python train.py --model="CTC audio transcriber" --dataset="short read English sentences (LibriTTS-R)" --train_examples=26041 --n_mels=64 --hop_length=160 --input="log_mel" --spec_augment=false --win_length=512 --tokenizer="char" --vocab_size=32 --arch="jasper" --norm="batchnorm" --hidden_act="relu" --channel_attention="se" --depths=[3, 3, 3] --kernel_size=5 --stem="single" --widths=[128, 160, 192] --init="xavier_uniform" --residual_init="none" --optimizer="adamw" --learning_rate=0.0029 --beta1=0.95 --beta2=0.99 --eps=1e-08 --max_grad_norm=1.0 --l1_shrink=0.03 --max_steps=8000 --batch_size=256 --epochs=78.6 --lr_schedule="poly" --final_lr_fraction=0 --warmup_steps=240 --weight_decay=0.1
Rows from block 3 of a small CTC audio transcriber, named by matrix and row number. Rows with one number belong to one channel. Each number is 200 + 40 x the weight over its row's rms, rounded and kept within 0 to 999. All counts start at 0. After the name is the row's rms in percent of the matrix's.
After each channel's rows are labels from the 100 clips, of 14848, where the channel reaches its highest value: "responds to" is what is common among them; "loudest" is the band of the loudest frequency at the time of the peak. Only what is clearly more common there than usual is listed. The data: short read English sentences (LibriTTS-R).
# convs0: first width-5 conv (model.blocks.3.convs.0.weight, 160x128x5, each kernel summed), inputs 0-127
# convs1: second width-5 conv (model.blocks.3.convs.1.weight, 160x160x5, transposed, each kernel summed), outputs 0-79

convs0.81,082,180,168,205,232,210,200,196,184,202,184,203,143,221,154,194,214,135,199,212,198,201,241,143,198,200,191,232,164,210,227,164,139,293,202,199,200,164,185,189,201,218,198,177,209,314,194,206,172,183,94,161,191,182,223,188,201,46,233,208,133,293,202,203,188,205,133,200,225,198,192,91,146,254,219,222,205,182,202,219,125,176,203,199,208,207,198,146,211,169,214,241,196,151,254,143,308,223,207,194,205,155,192,201,169,168,203,207,200,216,220,190,162,247,136,199,179,204,198,167,249,200,190,251,109,296,278,192,200
convs1.81,089,196,201,208,160,194,165,157,201,134,302,159,154,200,200,154,208,201,201,219,116,184,137,199,200,203,195,168,201,215,143,186,186,180,202,191,217,200,225,215,185,216,228,238,202,212,213,164,190,202,199,134,197,202,185,193,180,217,271,311,214,203,236,197,192,204,138,201,94,203,205,200,93,120,105,208,196,175,153,160,211
responds to: voice: female
loudest: 250 to 500 Hz

convs0.105,107,228,179,116,142,79,261,204,215,210,195,206,199,209,192,201,200,174,227,263,205,192,199,194,201,142,190,201,198,198,206,243,197,316,217,195,192,223,236,181,210,234,200,249,149,265,251,199,196,181,153,199,223,161,199,219,195,200,158,202,200,200,194,165,228,195,199,200,209,204,337,202,199,200,228,221,199,199,340,159,291,200,199,242,200,199,195,136,150,269,144,228,178,200,178,170,211,193,183,197,212,196,189,208,198,194,202,199,258,214,375,211,186,194,266,156,169,198,168,149,229,214,192,198,200,198,296,196,222
convs1.105,124,269,205,195,197,155,201,229,203,209,168,155,276,256,235,198,282,177,217,207,215,200,228,184,193,200,208,200,254,225,133,110,199,196,226,216,199,217,117,139,210,211,269,292,230,172,227,168,167,226,217,167,172,201,203,220,176,190,202,203,201,210,200,201,197,143,197,199,168,173,272,198,193,8,187,205,186,196,199,202,182
responds to: voice: female; the word "it"
loudest: 250 to 500 Hz

convs0.79,112,144,182,185,110,183,200,202,198,241,278,199,204,197,210,203,199,199,172,303,261,217,200,126,478,202,197,181,181,236,171,200,168,225,199,198,167,158,206,205,204,221,199,185,201,282,171,244,199,190,218,200,175,191,186,197,161,199,200,199,197,199,211,230,200,203,194,200,189,197,193,203,198,182,214,226,202,173,209,220,311,200,201,223,201,200,198,236,189,203,177,197,336,198,288,119,174,211,144,150,239,207,240,200,196,212,216,201,237,204,202,201,200,242,197,215,195,203,203,185,226,201,205,207,200,200,198,209,188
convs1.79,114,235,195,198,198,227,267,310,207,248,198,184,197,168,317,281,239,198,206,214,164,199,336,199,245,200,209,203,201,199,47,207,200,243,203,208,208,248,191,205,187,201,217,199,212,175,198,198,214,200,240,198,208,329,220,230,194,194,206,203,198,215,167,199,10,199,129,208,224,179,188,187,212,152,194,194,230,198,200,177,199
responds to: voice: female
loudest: 250 to 500 Hz

convs0.153,075,152,211,208,206,199,201,209,168,272,222,251,187,201,229,150,218,216,199,247,188,244,262,180,199,200,189,190,202,169,236,201,204,228,191,177,226,193,192,234,199,181,243,209,284,198,173,229,129,204,168,200,164,170,72,200,207,197,178,200,272,166,197,215,216,268,192,200,228,230,172,239,64,206,187,223,192,246,207,173,261,249,213,296,229,99,171,171,232,137,179,195,214,189,169,157,182,161,201,217,269,201,200,161,238,221,190,171,243,164,168,199,17,247,201,215,199,200,172,269,197,203,241,203,208,219,248,161,227
convs1.153,080,128,204,200,197,184,39,124,238,240,215,228,123,196,241,211,206,197,201,204,151,197,125,163,199,250,165,141,177,167,199,121,211,171,201,202,200,165,225,184,175,189,193,244,203,193,188,252,118,185,202,194,217,205,175,209,192,204,196,193,110,203,112,275,184,206,198,240,188,148,191,344,160,190,182,159,193,172,237,208,117
responds to: the word "you"
loudest: 250 to 500 Hz

convs0.45,063,225,159,204,131,186,170,203,190,194,220,200,193,252,202,211,202,199,193,201,212,177,216,203,181,214,134,203,202,237,201,200,263,199,298,101,233,201,236,202,149,311,221,196,190,235,312,204,187,168,179,268,207,202,188,164,186,148,246,186,219,194,257,253,199,180,208,252,201,212,214,367,257,201,212,250,204,146,154,143,171,286,227,134,197,199,176,199,183,248,170,176,163,196,190,251,199,199,237,193,199,182,131,196,194,278,194,201,202,141,271,147,196,204,211,215,190,200,203,184,209,255,276,207,187,183,287,246,195
convs1.45,082,249,246,237,200,201,198,212,234,235,164,211,128,85,153,207,184,146,208,163,184,201,132,216,188,230,182,74,174,209,211,177,186,212,200,201,199,186,200,222,199,212,203,190,194,287,139,214,194,224,198,200,155,182,196,202,178,204,310,184,171,283,109,119,151,203,205,200,202,209,238,200,202,200,241,181,189,200,178,203,179
responds to: voice: male; the word "but"
loudest: 250 to 500 Hz

convs0.145,110,199,209,204,202,210,216,200,172,143,106,206,185,175,279,179,217,241,194,159,211,196,200,199,250,217,185,199,101,192,147,206,192,192,227,195,267,193,228,182,200,192,201,252,208,195,101,198,219,200,298,246,29,190,234,260,213,245,217,193,198,185,190,213,202,217,198,199,162,210,181,137,227,170,157,201,236,207,244,196,145,260,152,88,177,197,211,178,169,194,218,221,175,205,247,401,221,191,202,201,205,213,202,215,208,257,182,197,209,174,200,221,208,230,208,185,216,201,197,231,196,167,199,174,200,200,246,181,254
convs1.145,141,186,212,185,125,236,196,192,184,200,238,195,194,191,203,133,179,172,212,215,218,231,189,133,156,154,189,275,206,221,188,177,198,180,174,169,225,196,231,184,210,181,176,158,185,172,209,204,129,189,307,159,225,204,202,188,194,362,220,160,229,191,252,176,233,171,297,181,170,244,269,151,172,171,222,202,204,185,154,188,230
responds to: voice: male
loudest: 500 to 1000 Hz

convs0.110,102,201,206,199,198,224,177,213,188,219,173,178,209,198,201,198,194,200,199,157,199,131,195,178,246,141,186,145,179,188,197,202,302,181,191,169,237,200,305,207,195,172,217,203,199,244,206,186,197,151,196,194,244,193,112,193,192,408,252,237,200,161,208,190,201,201,207,200,197,183,212,180,183,153,202,216,180,106,222,178,181,208,288,187,197,198,189,191,199,200,204,238,228,251,230,186,242,132,201,278,158,197,227,276,191,198,200,131,258,224,277,213,203,189,193,194,199,200,234,243,182,201,165,174,202,209,361,197,226
convs1.110,129,210,183,199,145,82,263,257,40,267,190,179,240,213,200,86,205,233,255,200,197,413,303,218,262,199,210,201,205,196,137,194,198,161,241,192,202,266,201,181,201,301,351,210,199,199,194,202,242,195,203,185,213,192,206,202,192,238,203,192,201,225,197,164,154,197,219,216,207,208,202,203,198,172,198,221,198,159,217,196,125
responds to: voice: male
loudest: 250 to 500 Hz; 500 to 1000 Hz

convs0.126,100,201,200,134,176,203,202,197,237,230,225,119,199,242,202,213,135,201,206,240,110,199,201,202,200,200,133,100,200,325,204,199,228,202,209,203,189,161,200,222,200,202,169,311,200,204,139,201,162,196,303,185,202,199,199,213,206,200,197,199,200,198,198,186,200,247,273,191,168,181,251,207,201,216,236,162,178,186,214,204,207,193,198,208,201,199,177,195,181,365,219,151,195,198,200,140,198,282,201,171,200,192,203,72,108,80,181,200,202,210,193,197,171,201,179,149,184,201,209,199,239,202,197,278,242,208,197,201,221
convs1.126,099,199,195,215,238,224,187,213,86,144,192,144,260,202,238,239,209,187,198,262,274,190,249,201,190,185,183,205,137,199,228,219,191,209,204,334,187,212,163,177,169,236,214,174,191,261,183,191,230,196,199,151,197,178,274,228,225,153,183,222,205,212,195,140,225,200,202,328,226,267,299,162,236,201,144,286,320,201,203,198,234
responds to: voice: female
loudest: 4000 to 8000 Hz

convs0.26,110,200,181,200,200,190,209,150,157,200,235,241,200,200,195,214,158,207,200,188,213,178,254,200,203,135,200,181,198,191,172,216,135,204,108,181,200,205,208,180,138,199,482,170,200,200,184,167,281,201,165,201,262,216,189,177,251,256,219,199,192,200,203,221,199,201,182,200,210,180,200,223,196,165,212,215,119,211,156,244,196,183,211,322,202,190,195,272,154,203,213,198,119,261,264,177,219,201,191,216,197,179,217,131,200,217,164,197,200,220,204,200,276,177,200,201,227,199,212,195,200,219,207,200,200,184,198,200,193
convs1.26,125,224,202,199,197,195,194,204,202,199,232,200,250,211,219,208,200,171,220,228,202,222,273,203,197,210,227,202,212,208,193,187,194,233,239,480,182,173,176,191,151,249,202,200,249,201,113,187,184,221,178,197,202,187,220,180,197,234,159,149,340,136,199,192,172,167,200,198,116,255,198,205,227,167,188,204,241,195,289,201,243
responds to: voice: male; the word "was"
loudest: 2000 to 4000 Hz

convs0.115,088,226,149,142,172,178,200,189,197,198,204,184,202,200,200,197,202,114,174,153,223,91,245,231,199,199,196,200,229,286,191,205,184,179,180,170,325,217,237,163,212,207,204,153,207,203,217,57,199,152,215,128,200,112,234,203,217,196,202,200,208,211,66,209,210,206,207,206,185,188,220,242,197,219,204,147,151,205,153,217,162,208,189,160,145,203,105,205,182,220,276,206,213,198,191,248,200,192,190,194,110,193,205,212,179,123,201,77,194,216,200,186,198,128,220,140,150,200,201,271,187,199,200,189,200,194,187,182,200
convs1.115,109,298,278,203,201,207,220,221,190,198,140,179,234,206,229,206,230,163,216,193,224,213,267,195,200,203,237,203,233,270,197,203,199,181,239,287,197,201,186,189,186,277,254,210,222,188,199,217,237,216,197,213,197,264,249,302,179,197,201,46,222,208,199,239,208,200,221,330,211,198,174,191,201,187,189,242,245,275,217,190,204
responds to: voice: male
loudest: 1000 to 2000 Hz

convs0.155,079,169,158,166,197,226,198,248,184,244,154,118,161,205,162,166,200,178,152,199,100,195,242,203,206,200,178,153,197,222,178,201,197,195,312,137,181,104,166,208,166,208,187,245,146,267,130,127,179,204,196,201,201,174,199,196,204,204,202,258,203,213,205,120,167,171,200,198,249,173,215,193,210,145,200,187,86,179,161,189,200,190,201,209,198,201,198,132,221,235,194,183,203,216,277,196,193,215,199,63,213,224,206,128,164,311,199,140,192,246,190,186,86,201,206,238,156,199,201,157,206,201,195,200,196,203,206,151,252
convs1.155,107,199,263,199,212,167,288,199,209,201,146,180,213,181,202,332,217,201,176,228,228,271,198,188,187,196,193,197,212,233,206,212,144,243,219,210,167,322,207,205,200,200,226,226,187,51,203,116,222,260,188,88,189,199,220,208,200,207,160,167,200,199,223,165,150,169,209,290,162,251,201,197,197,208,194,193,216,213,146,125,242
responds to: voice: female
loudest: 250 to 500 Hz

convs0.86,122,151,216,153,195,195,198,195,163,217,186,180,183,207,210,171,209,203,202,171,195,185,186,220,203,211,201,200,201,259,161,181,155,340,187,85,189,208,235,88,235,201,72,212,216,174,204,198,153,205,219,191,178,213,238,230,190,246,198,204,225,114,182,212,199,200,208,86,258,199,208,189,196,207,226,186,218,210,261,313,228,195,158,210,210,199,200,25,233,219,200,188,181,212,221,259,205,235,249,224,208,87,218,205,220,152,190,191,241,202,219,205,202,187,180,210,201,200,207,229,204,191,126,173,200,226,198,196,209
convs1.86,117,214,256,196,189,184,199,200,168,217,299,199,146,191,194,180,209,129,203,82,261,230,217,135,220,217,173,194,209,220,138,257,177,162,214,193,177,270,163,146,125,120,201,160,173,46,188,238,170,285,185,216,194,203,195,157,194,188,190,172,193,201,202,197,210,183,256,233,209,128,197,193,200,164,237,151,164,264,236,206,187
responds to: voice: female
loudest: 250 to 500 Hz

convs0.119,161,200,200,190,201,150,199,200,177,193,138,201,202,278,280,203,200,176,202,145,209,199,135,200,301,203,235,200,0,200,199,199,205,208,200,158,224,199,182,183,205,214,200,203,214,200,302,200,153,196,201,140,200,209,349,208,166,200,209,170,177,200,209,206,199,201,188,200,165,201,216,152,192,194,191,204,229,393,245,201,199,158,198,179,200,200,186,123,147,210,201,209,205,212,209,202,200,201,181,200,227,268,225,208,204,184,180,151,173,200,181,194,218,199,200,212,200,188,209,211,237,203,261,184,199,176,200,200,147
convs1.119,169,205,240,200,204,137,287,201,214,201,209,199,201,215,199,201,203,192,201,210,215,170,239,206,205,202,194,228,201,201,200,190,195,206,246,238,297,238,186,200,216,199,247,205,228,147,269,199,201,178,197,113,211,200,196,210,195,151,190,185,199,178,192,192,207,183,189,332,190,227,197,199,113,203,172,196,273,196,241,192,189
responds to: voice: male
loudest: 250 to 500 Hz

convs0.54,102,186,207,203,211,224,200,207,180,125,206,196,247,197,193,328,211,209,177,193,257,153,171,78,192,200,215,235,208,212,200,192,193,157,201,213,192,229,172,168,223,169,207,197,202,199,168,206,198,181,234,208,210,194,290,242,319,218,225,210,187,228,201,185,179,76,148,178,175,151,166,177,208,213,192,166,241,211,122,202,273,211,191,187,214,201,204,303,204,211,210,156,212,202,193,157,190,221,100,80,189,224,197,188,131,120,191,173,216,183,202,220,220,157,181,196,286,203,194,232,206,195,224,223,177,82,199,206,170
convs1.54,117,230,194,184,226,218,228,301,197,112,219,171,225,257,224,163,199,148,206,284,188,232,241,191,168,202,160,207,201,238,199,197,175,193,222,203,209,250,198,136,217,83,220,203,225,172,197,184,195,142,191,232,188,106,160,213,285,200,196,136,163,254,184,190,220,205,145,204,177,202,310,189,240,226,204,240,149,199,201,236,242
responds to: voice: male
loudest: 1000 to 2000 Hz

convs0.111,093,130,199,201,220,226,191,257,176,194,219,192,175,234,212,143,200,224,157,189,203,186,251,203,160,212,216,242,218,230,203,190,199,229,270,190,217,242,179,220,198,101,206,198,228,218,228,174,186,237,182,189,312,158,280,193,242,203,201,205,216,194,201,74,201,199,236,182,174,208,204,179,192,200,70,259,187,215,193,208,156,355,102,206,162,200,183,197,191,307,188,199,185,174,200,252,194,188,201,232,96,197,210,205,155,212,190,234,246,193,186,202,197,199,195,132,239,188,196,200,219,245,218,254,201,187,232,214,297
convs1.111,100,187,207,196,236,215,181,198,205,229,196,195,200,210,206,199,200,164,137,185,195,195,199,201,191,195,209,199,221,269,176,202,270,180,201,127,213,167,201,193,273,171,173,179,151,199,160,200,214,184,210,101,230,182,189,188,242,238,115,174,175,253,227,225,203,180,125,196,190,165,203,201,166,255,200,198,192,216,176,214,167
responds to: voice: female
loudest: 250 to 500 Hz

convs0.4,118,204,200,206,201,208,198,208,202,203,192,202,207,177,300,219,200,191,202,213,265,193,122,200,199,201,202,125,160,203,269,200,185,198,219,201,285,214,211,202,203,202,192,201,118,201,219,188,142,201,154,201,187,197,194,204,200,190,224,238,217,141,194,205,200,252,205,200,198,194,259,224,200,201,229,237,202,247,215,216,199,205,214,218,115,200,171,193,200,162,313,243,221,379,142,191,338,116,200,180,202,240,200,161,198,198,227,24,217,196,200,185,228,168,124,181,198,200,208,229,200,206,210,201,200,183,212,200,200
convs1.4,117,209,202,200,198,117,301,220,150,246,157,160,230,214,214,137,199,201,195,201,224,201,206,200,238,194,211,250,169,202,162,200,185,114,235,262,229,289,185,184,193,172,280,226,170,199,200,190,231,198,187,200,204,186,204,259,218,177,200,190,165,212,192,196,156,201,202,237,197,292,148,200,187,185,193,202,199,238,207,197,176
responds to: voice: male
loudest: 250 to 500 Hz

convs0.157,122,202,197,186,200,207,199,199,200,194,193,225,222,167,188,203,85,200,196,193,255,193,228,189,285,196,203,187,165,232,201,204,206,216,209,202,198,187,206,199,210,211,201,198,187,198,237,186,175,192,137,199,214,197,141,210,199,201,199,221,190,214,204,179,200,198,227,200,25,200,193,238,157,203,223,196,202,181,193,179,109,268,211,199,189,0,197,201,184,202,235,195,263,214,275,207,204,184,180,226,239,206,199,186,215,203,186,200,209,199,202,198,222,206,0,197,230,201,180,206,199,202,208,204,200,212,240,265,228
convs1.157,109,135,176,196,157,68,176,200,192,199,151,199,207,214,201,176,217,216,205,150,195,200,165,194,204,203,207,203,176,333,121,249,129,198,195,199,114,193,192,223,173,196,209,203,259,208,200,266,197,196,187,106,195,196,221,201,218,202,196,197,99,210,200,212,85,181,159,193,159,315,200,213,155,177,201,230,204,200,201,198,197
responds to: voice: female
loudest: 500 to 1000 Hz

convs0.148,083,195,148,145,209,176,191,215,169,227,106,119,275,205,105,199,243,217,212,236,207,231,201,103,201,175,198,147,207,269,218,157,114,256,202,173,184,255,197,261,180,176,198,186,35,199,203,202,180,203,199,151,181,227,156,181,193,175,214,192,201,210,222,195,201,187,100,200,203,205,193,193,195,234,201,207,135,220,195,50,205,167,200,218,202,205,222,215,154,210,134,223,325,175,184,157,137,202,205,209,172,173,199,195,199,178,192,198,181,245,195,200,181,208,195,189,159,151,192,136,199,198,183,171,200,159,199,171,217
convs1.148,096,200,200,215,226,200,213,196,193,53,151,192,170,252,87,190,170,149,164,196,201,193,219,170,187,185,197,180,159,296,173,194,212,182,193,217,176,173,147,206,229,196,234,176,168,167,197,75,93,107,202,170,162,179,282,203,173,201,197,205,205,195,169,176,203,212,198,195,197,200,194,201,225,178,35,200,191,122,201,145,216
responds to: voice: female; the word "to"
loudest: 4000 to 8000 Hz

convs0.73,082,207,0,203,196,182,200,195,206,173,191,210,209,237,178,180,204,210,207,194,212,216,197,222,195,208,194,220,217,207,186,193,188,242,161,175,203,202,177,172,206,191,188,185,176,195,186,206,187,134,169,191,206,209,210,47,189,188,192,196,208,208,211,155,198,202,204,203,186,232,206,194,206,204,200,203,173,200,200,263,176,207,190,186,217,193,194,199,217,432,197,193,173,179,192,203,199,209,211,203,190,198,165,198,205,191,210,206,199,210,210,191,185,196,208,200,198,211,201,176,199,194,208,202,197,86,188,201,196
convs1.73,037,202,195,196,185,192,181,193,210,234,190,128,262,216,176,210,197,203,207,218,233,87,192,210,187,224,129,268,208,200,200,217,227,201,217,179,194,168,197,175,176,228,157,155,205,192,195,171,200,212,229,174,199,166,183,200,211,203,205,188,202,250,200,215,190,190,210,209,129,259,232,163,179,231,212,340,195,188,243,217,200
responds to: voice: female; the word "you"
loudest: 250 to 500 Hz

convs0.9,114,215,204,200,0,194,205,224,187,196,208,209,202,197,195,193,209,208,211,164,212,203,202,207,188,205,215,211,223,197,185,194,195,200,204,162,196,203,193,202,222,199,195,195,199,196,200,211,195,203,203,199,190,168,185,95,182,192,195,200,204,201,196,216,192,204,302,161,216,204,213,181,213,91,198,212,199,202,209,203,228,179,192,192,211,203,201,198,202,190,201,212,194,197,188,209,200,208,207,126,197,199,201,215,0,194,211,190,193,210,219,209,196,199,230,186,167,204,210,201,188,195,190,205,198,205,200,188,192
convs1.9,032,173,190,143,188,279,142,117,176,222,240,198,199,197,203,209,244,233,202,190,184,215,159,196,209,195,127,201,205,173,0,244,227,154,198,198,188,168,244,183,195,156,184,225,203,192,177,183,201,224,278,226,217,211,317,189,105,219,120,184,196,169,208,210,263,137,201,133,227,193,181,212,231,272,196,211,216,213,220,199,157
responds to: voice: female
loudest: 250 to 500 Hz

convs0.20,091,187,200,196,200,241,201,166,226,194,257,225,251,207,121,217,201,201,190,145,159,197,202,194,185,271,151,252,194,173,184,195,202,98,171,142,296,178,147,171,200,207,182,235,198,185,200,147,253,183,279,213,222,236,195,153,238,241,78,222,200,198,203,204,200,220,241,199,123,76,155,217,201,198,107,198,226,214,175,206,219,190,206,203,207,195,231,187,190,155,186,199,181,228,233,200,205,211,206,337,213,245,196,200,178,164,184,113,198,196,70,198,237,190,200,199,184,184,216,267,145,208,161,191,199,164,195,269,203
convs1.20,084,221,169,194,147,256,193,189,207,205,236,179,215,220,203,140,206,203,209,134,197,269,176,241,200,176,197,201,153,226,199,214,190,205,173,196,214,172,137,198,199,210,216,242,206,198,217,200,198,231,209,192,204,39,180,197,250,216,208,202,202,209,193,181,203,176,202,259,203,210,177,214,248,200,210,193,246,200,181,191,151
responds to: voice: male
loudest: 250 to 500 Hz

convs0.149,113,200,204,198,197,233,201,226,216,187,208,199,182,187,211,215,129,194,196,248,166,197,195,211,192,198,202,223,219,189,279,200,167,199,240,199,190,190,165,201,199,200,205,228,365,294,221,215,176,193,133,200,201,140,196,213,209,192,201,203,200,165,195,174,115,194,208,200,108,204,193,207,164,187,190,200,200,198,196,199,123,201,200,210,203,200,197,199,264,286,183,211,84,200,174,168,219,192,198,198,139,186,184,207,148,200,202,200,223,189,238,211,188,202,222,244,214,27,241,48,91,200,196,201,218,179,167,219,233
convs1.149,104,170,173,199,193,243,189,200,175,204,207,158,207,237,193,226,193,226,203,183,202,176,187,202,26,148,200,192,177,198,186,143,275,203,198,181,211,197,156,194,195,222,200,226,202,179,146,195,188,146,200,211,247,219,217,191,108,235,199,161,222,208,236,166,195,217,188,197,168,200,221,182,156,194,133,199,222,114,57,205,193
responds to: voice: female
loudest: 250 to 500 Hz

convs0.123,080,199,153,189,201,186,137,188,155,194,166,172,186,166,216,209,186,129,211,200,160,186,195,189,174,220,156,233,198,173,205,200,199,206,126,200,202,194,194,199,142,199,238,134,225,247,207,218,224,185,254,201,149,214,232,165,213,121,294,170,212,220,188,264,198,257,150,208,197,224,183,201,212,176,214,187,248,202,167,213,174,202,203,165,214,169,221,200,230,235,0,206,205,197,199,214,202,280,200,139,204,139,199,194,222,198,203,293,211,104,183,188,171,233,176,217,207,200,232,212,168,221,236,185,141,130,203,223,212
convs1.123,081,206,200,197,206,176,213,206,115,203,197,246,160,198,195,252,218,201,182,190,217,126,200,101,177,202,213,177,212,266,206,198,181,176,221,203,198,172,227,166,168,132,200,258,171,189,161,208,285,203,237,242,214,233,100,161,105,209,213,202,114,219,223,227,149,314,185,145,230,143,190,125,208,195,152,199,179,197,221,242,216
responds to: voice: male
loudest: 250 to 500 Hz; 500 to 1000 Hz

convs0.158,110,197,193,201,200,193,199,204,200,265,228,191,118,200,201,200,200,183,192,334,197,165,152,183,200,158,191,199,200,200,228,210,197,199,188,196,180,170,191,191,190,201,217,294,214,227,196,188,232,196,166,201,203,195,261,205,201,207,358,195,251,194,188,205,202,201,109,199,165,198,199,307,200,175,213,197,203,143,182,201,217,196,262,202,200,200,198,187,189,229,63,206,238,201,242,202,230,151,193,69,218,198,201,203,175,200,200,200,200,203,187,199,217,202,105,200,200,153,209,192,207,201,199,29,202,115,199,197,210
convs1.158,127,203,208,200,181,197,189,231,201,225,202,160,229,212,282,198,230,209,282,202,198,199,203,169,200,206,226,200,198,189,207,201,197,318,231,201,194,317,201,200,200,202,233,261,199,123,195,192,216,204,203,195,200,241,197,197,253,204,200,259,198,209,242,201,188,200,199,199,200,279,320,204,173,199,186,296,314,228,208,174,190
responds to: voice: male; the word "of"
loudest: 250 to 500 Hz; 500 to 1000 Hz

convs0.92,068,201,200,321,199,209,288,188,166,226,192,170,211,212,186,174,197,181,202,223,178,158,217,271,204,252,200,150,212,169,236,170,56,169,160,168,202,208,164,171,131,197,116,132,220,141,167,202,200,226,191,272,201,299,203,254,235,279,212,212,197,212,200,108,195,212,187,198,195,193,140,212,227,173,185,201,202,175,201,199,234,197,158,211,206,192,230,179,224,155,175,189,165,161,192,170,202,148,292,197,202,256,199,135,195,75,196,150,197,178,286,255,208,219,200,215,200,177,243,201,191,270,191,194,198,233,205,202,142
convs1.92,072,190,205,172,230,190,146,202,215,222,225,161,179,144,203,198,120,218,259,172,212,183,230,196,191,118,195,185,204,164,226,198,203,202,118,218,213,186,211,213,233,202,184,172,87,205,119,182,139,217,208,196,112,206,129,256,90,200,156,190,144,203,202,270,256,253,192,162,225,264,160,210,213,223,213,194,172,200,233,212,206
responds to: voice: male
loudest: 250 to 500 Hz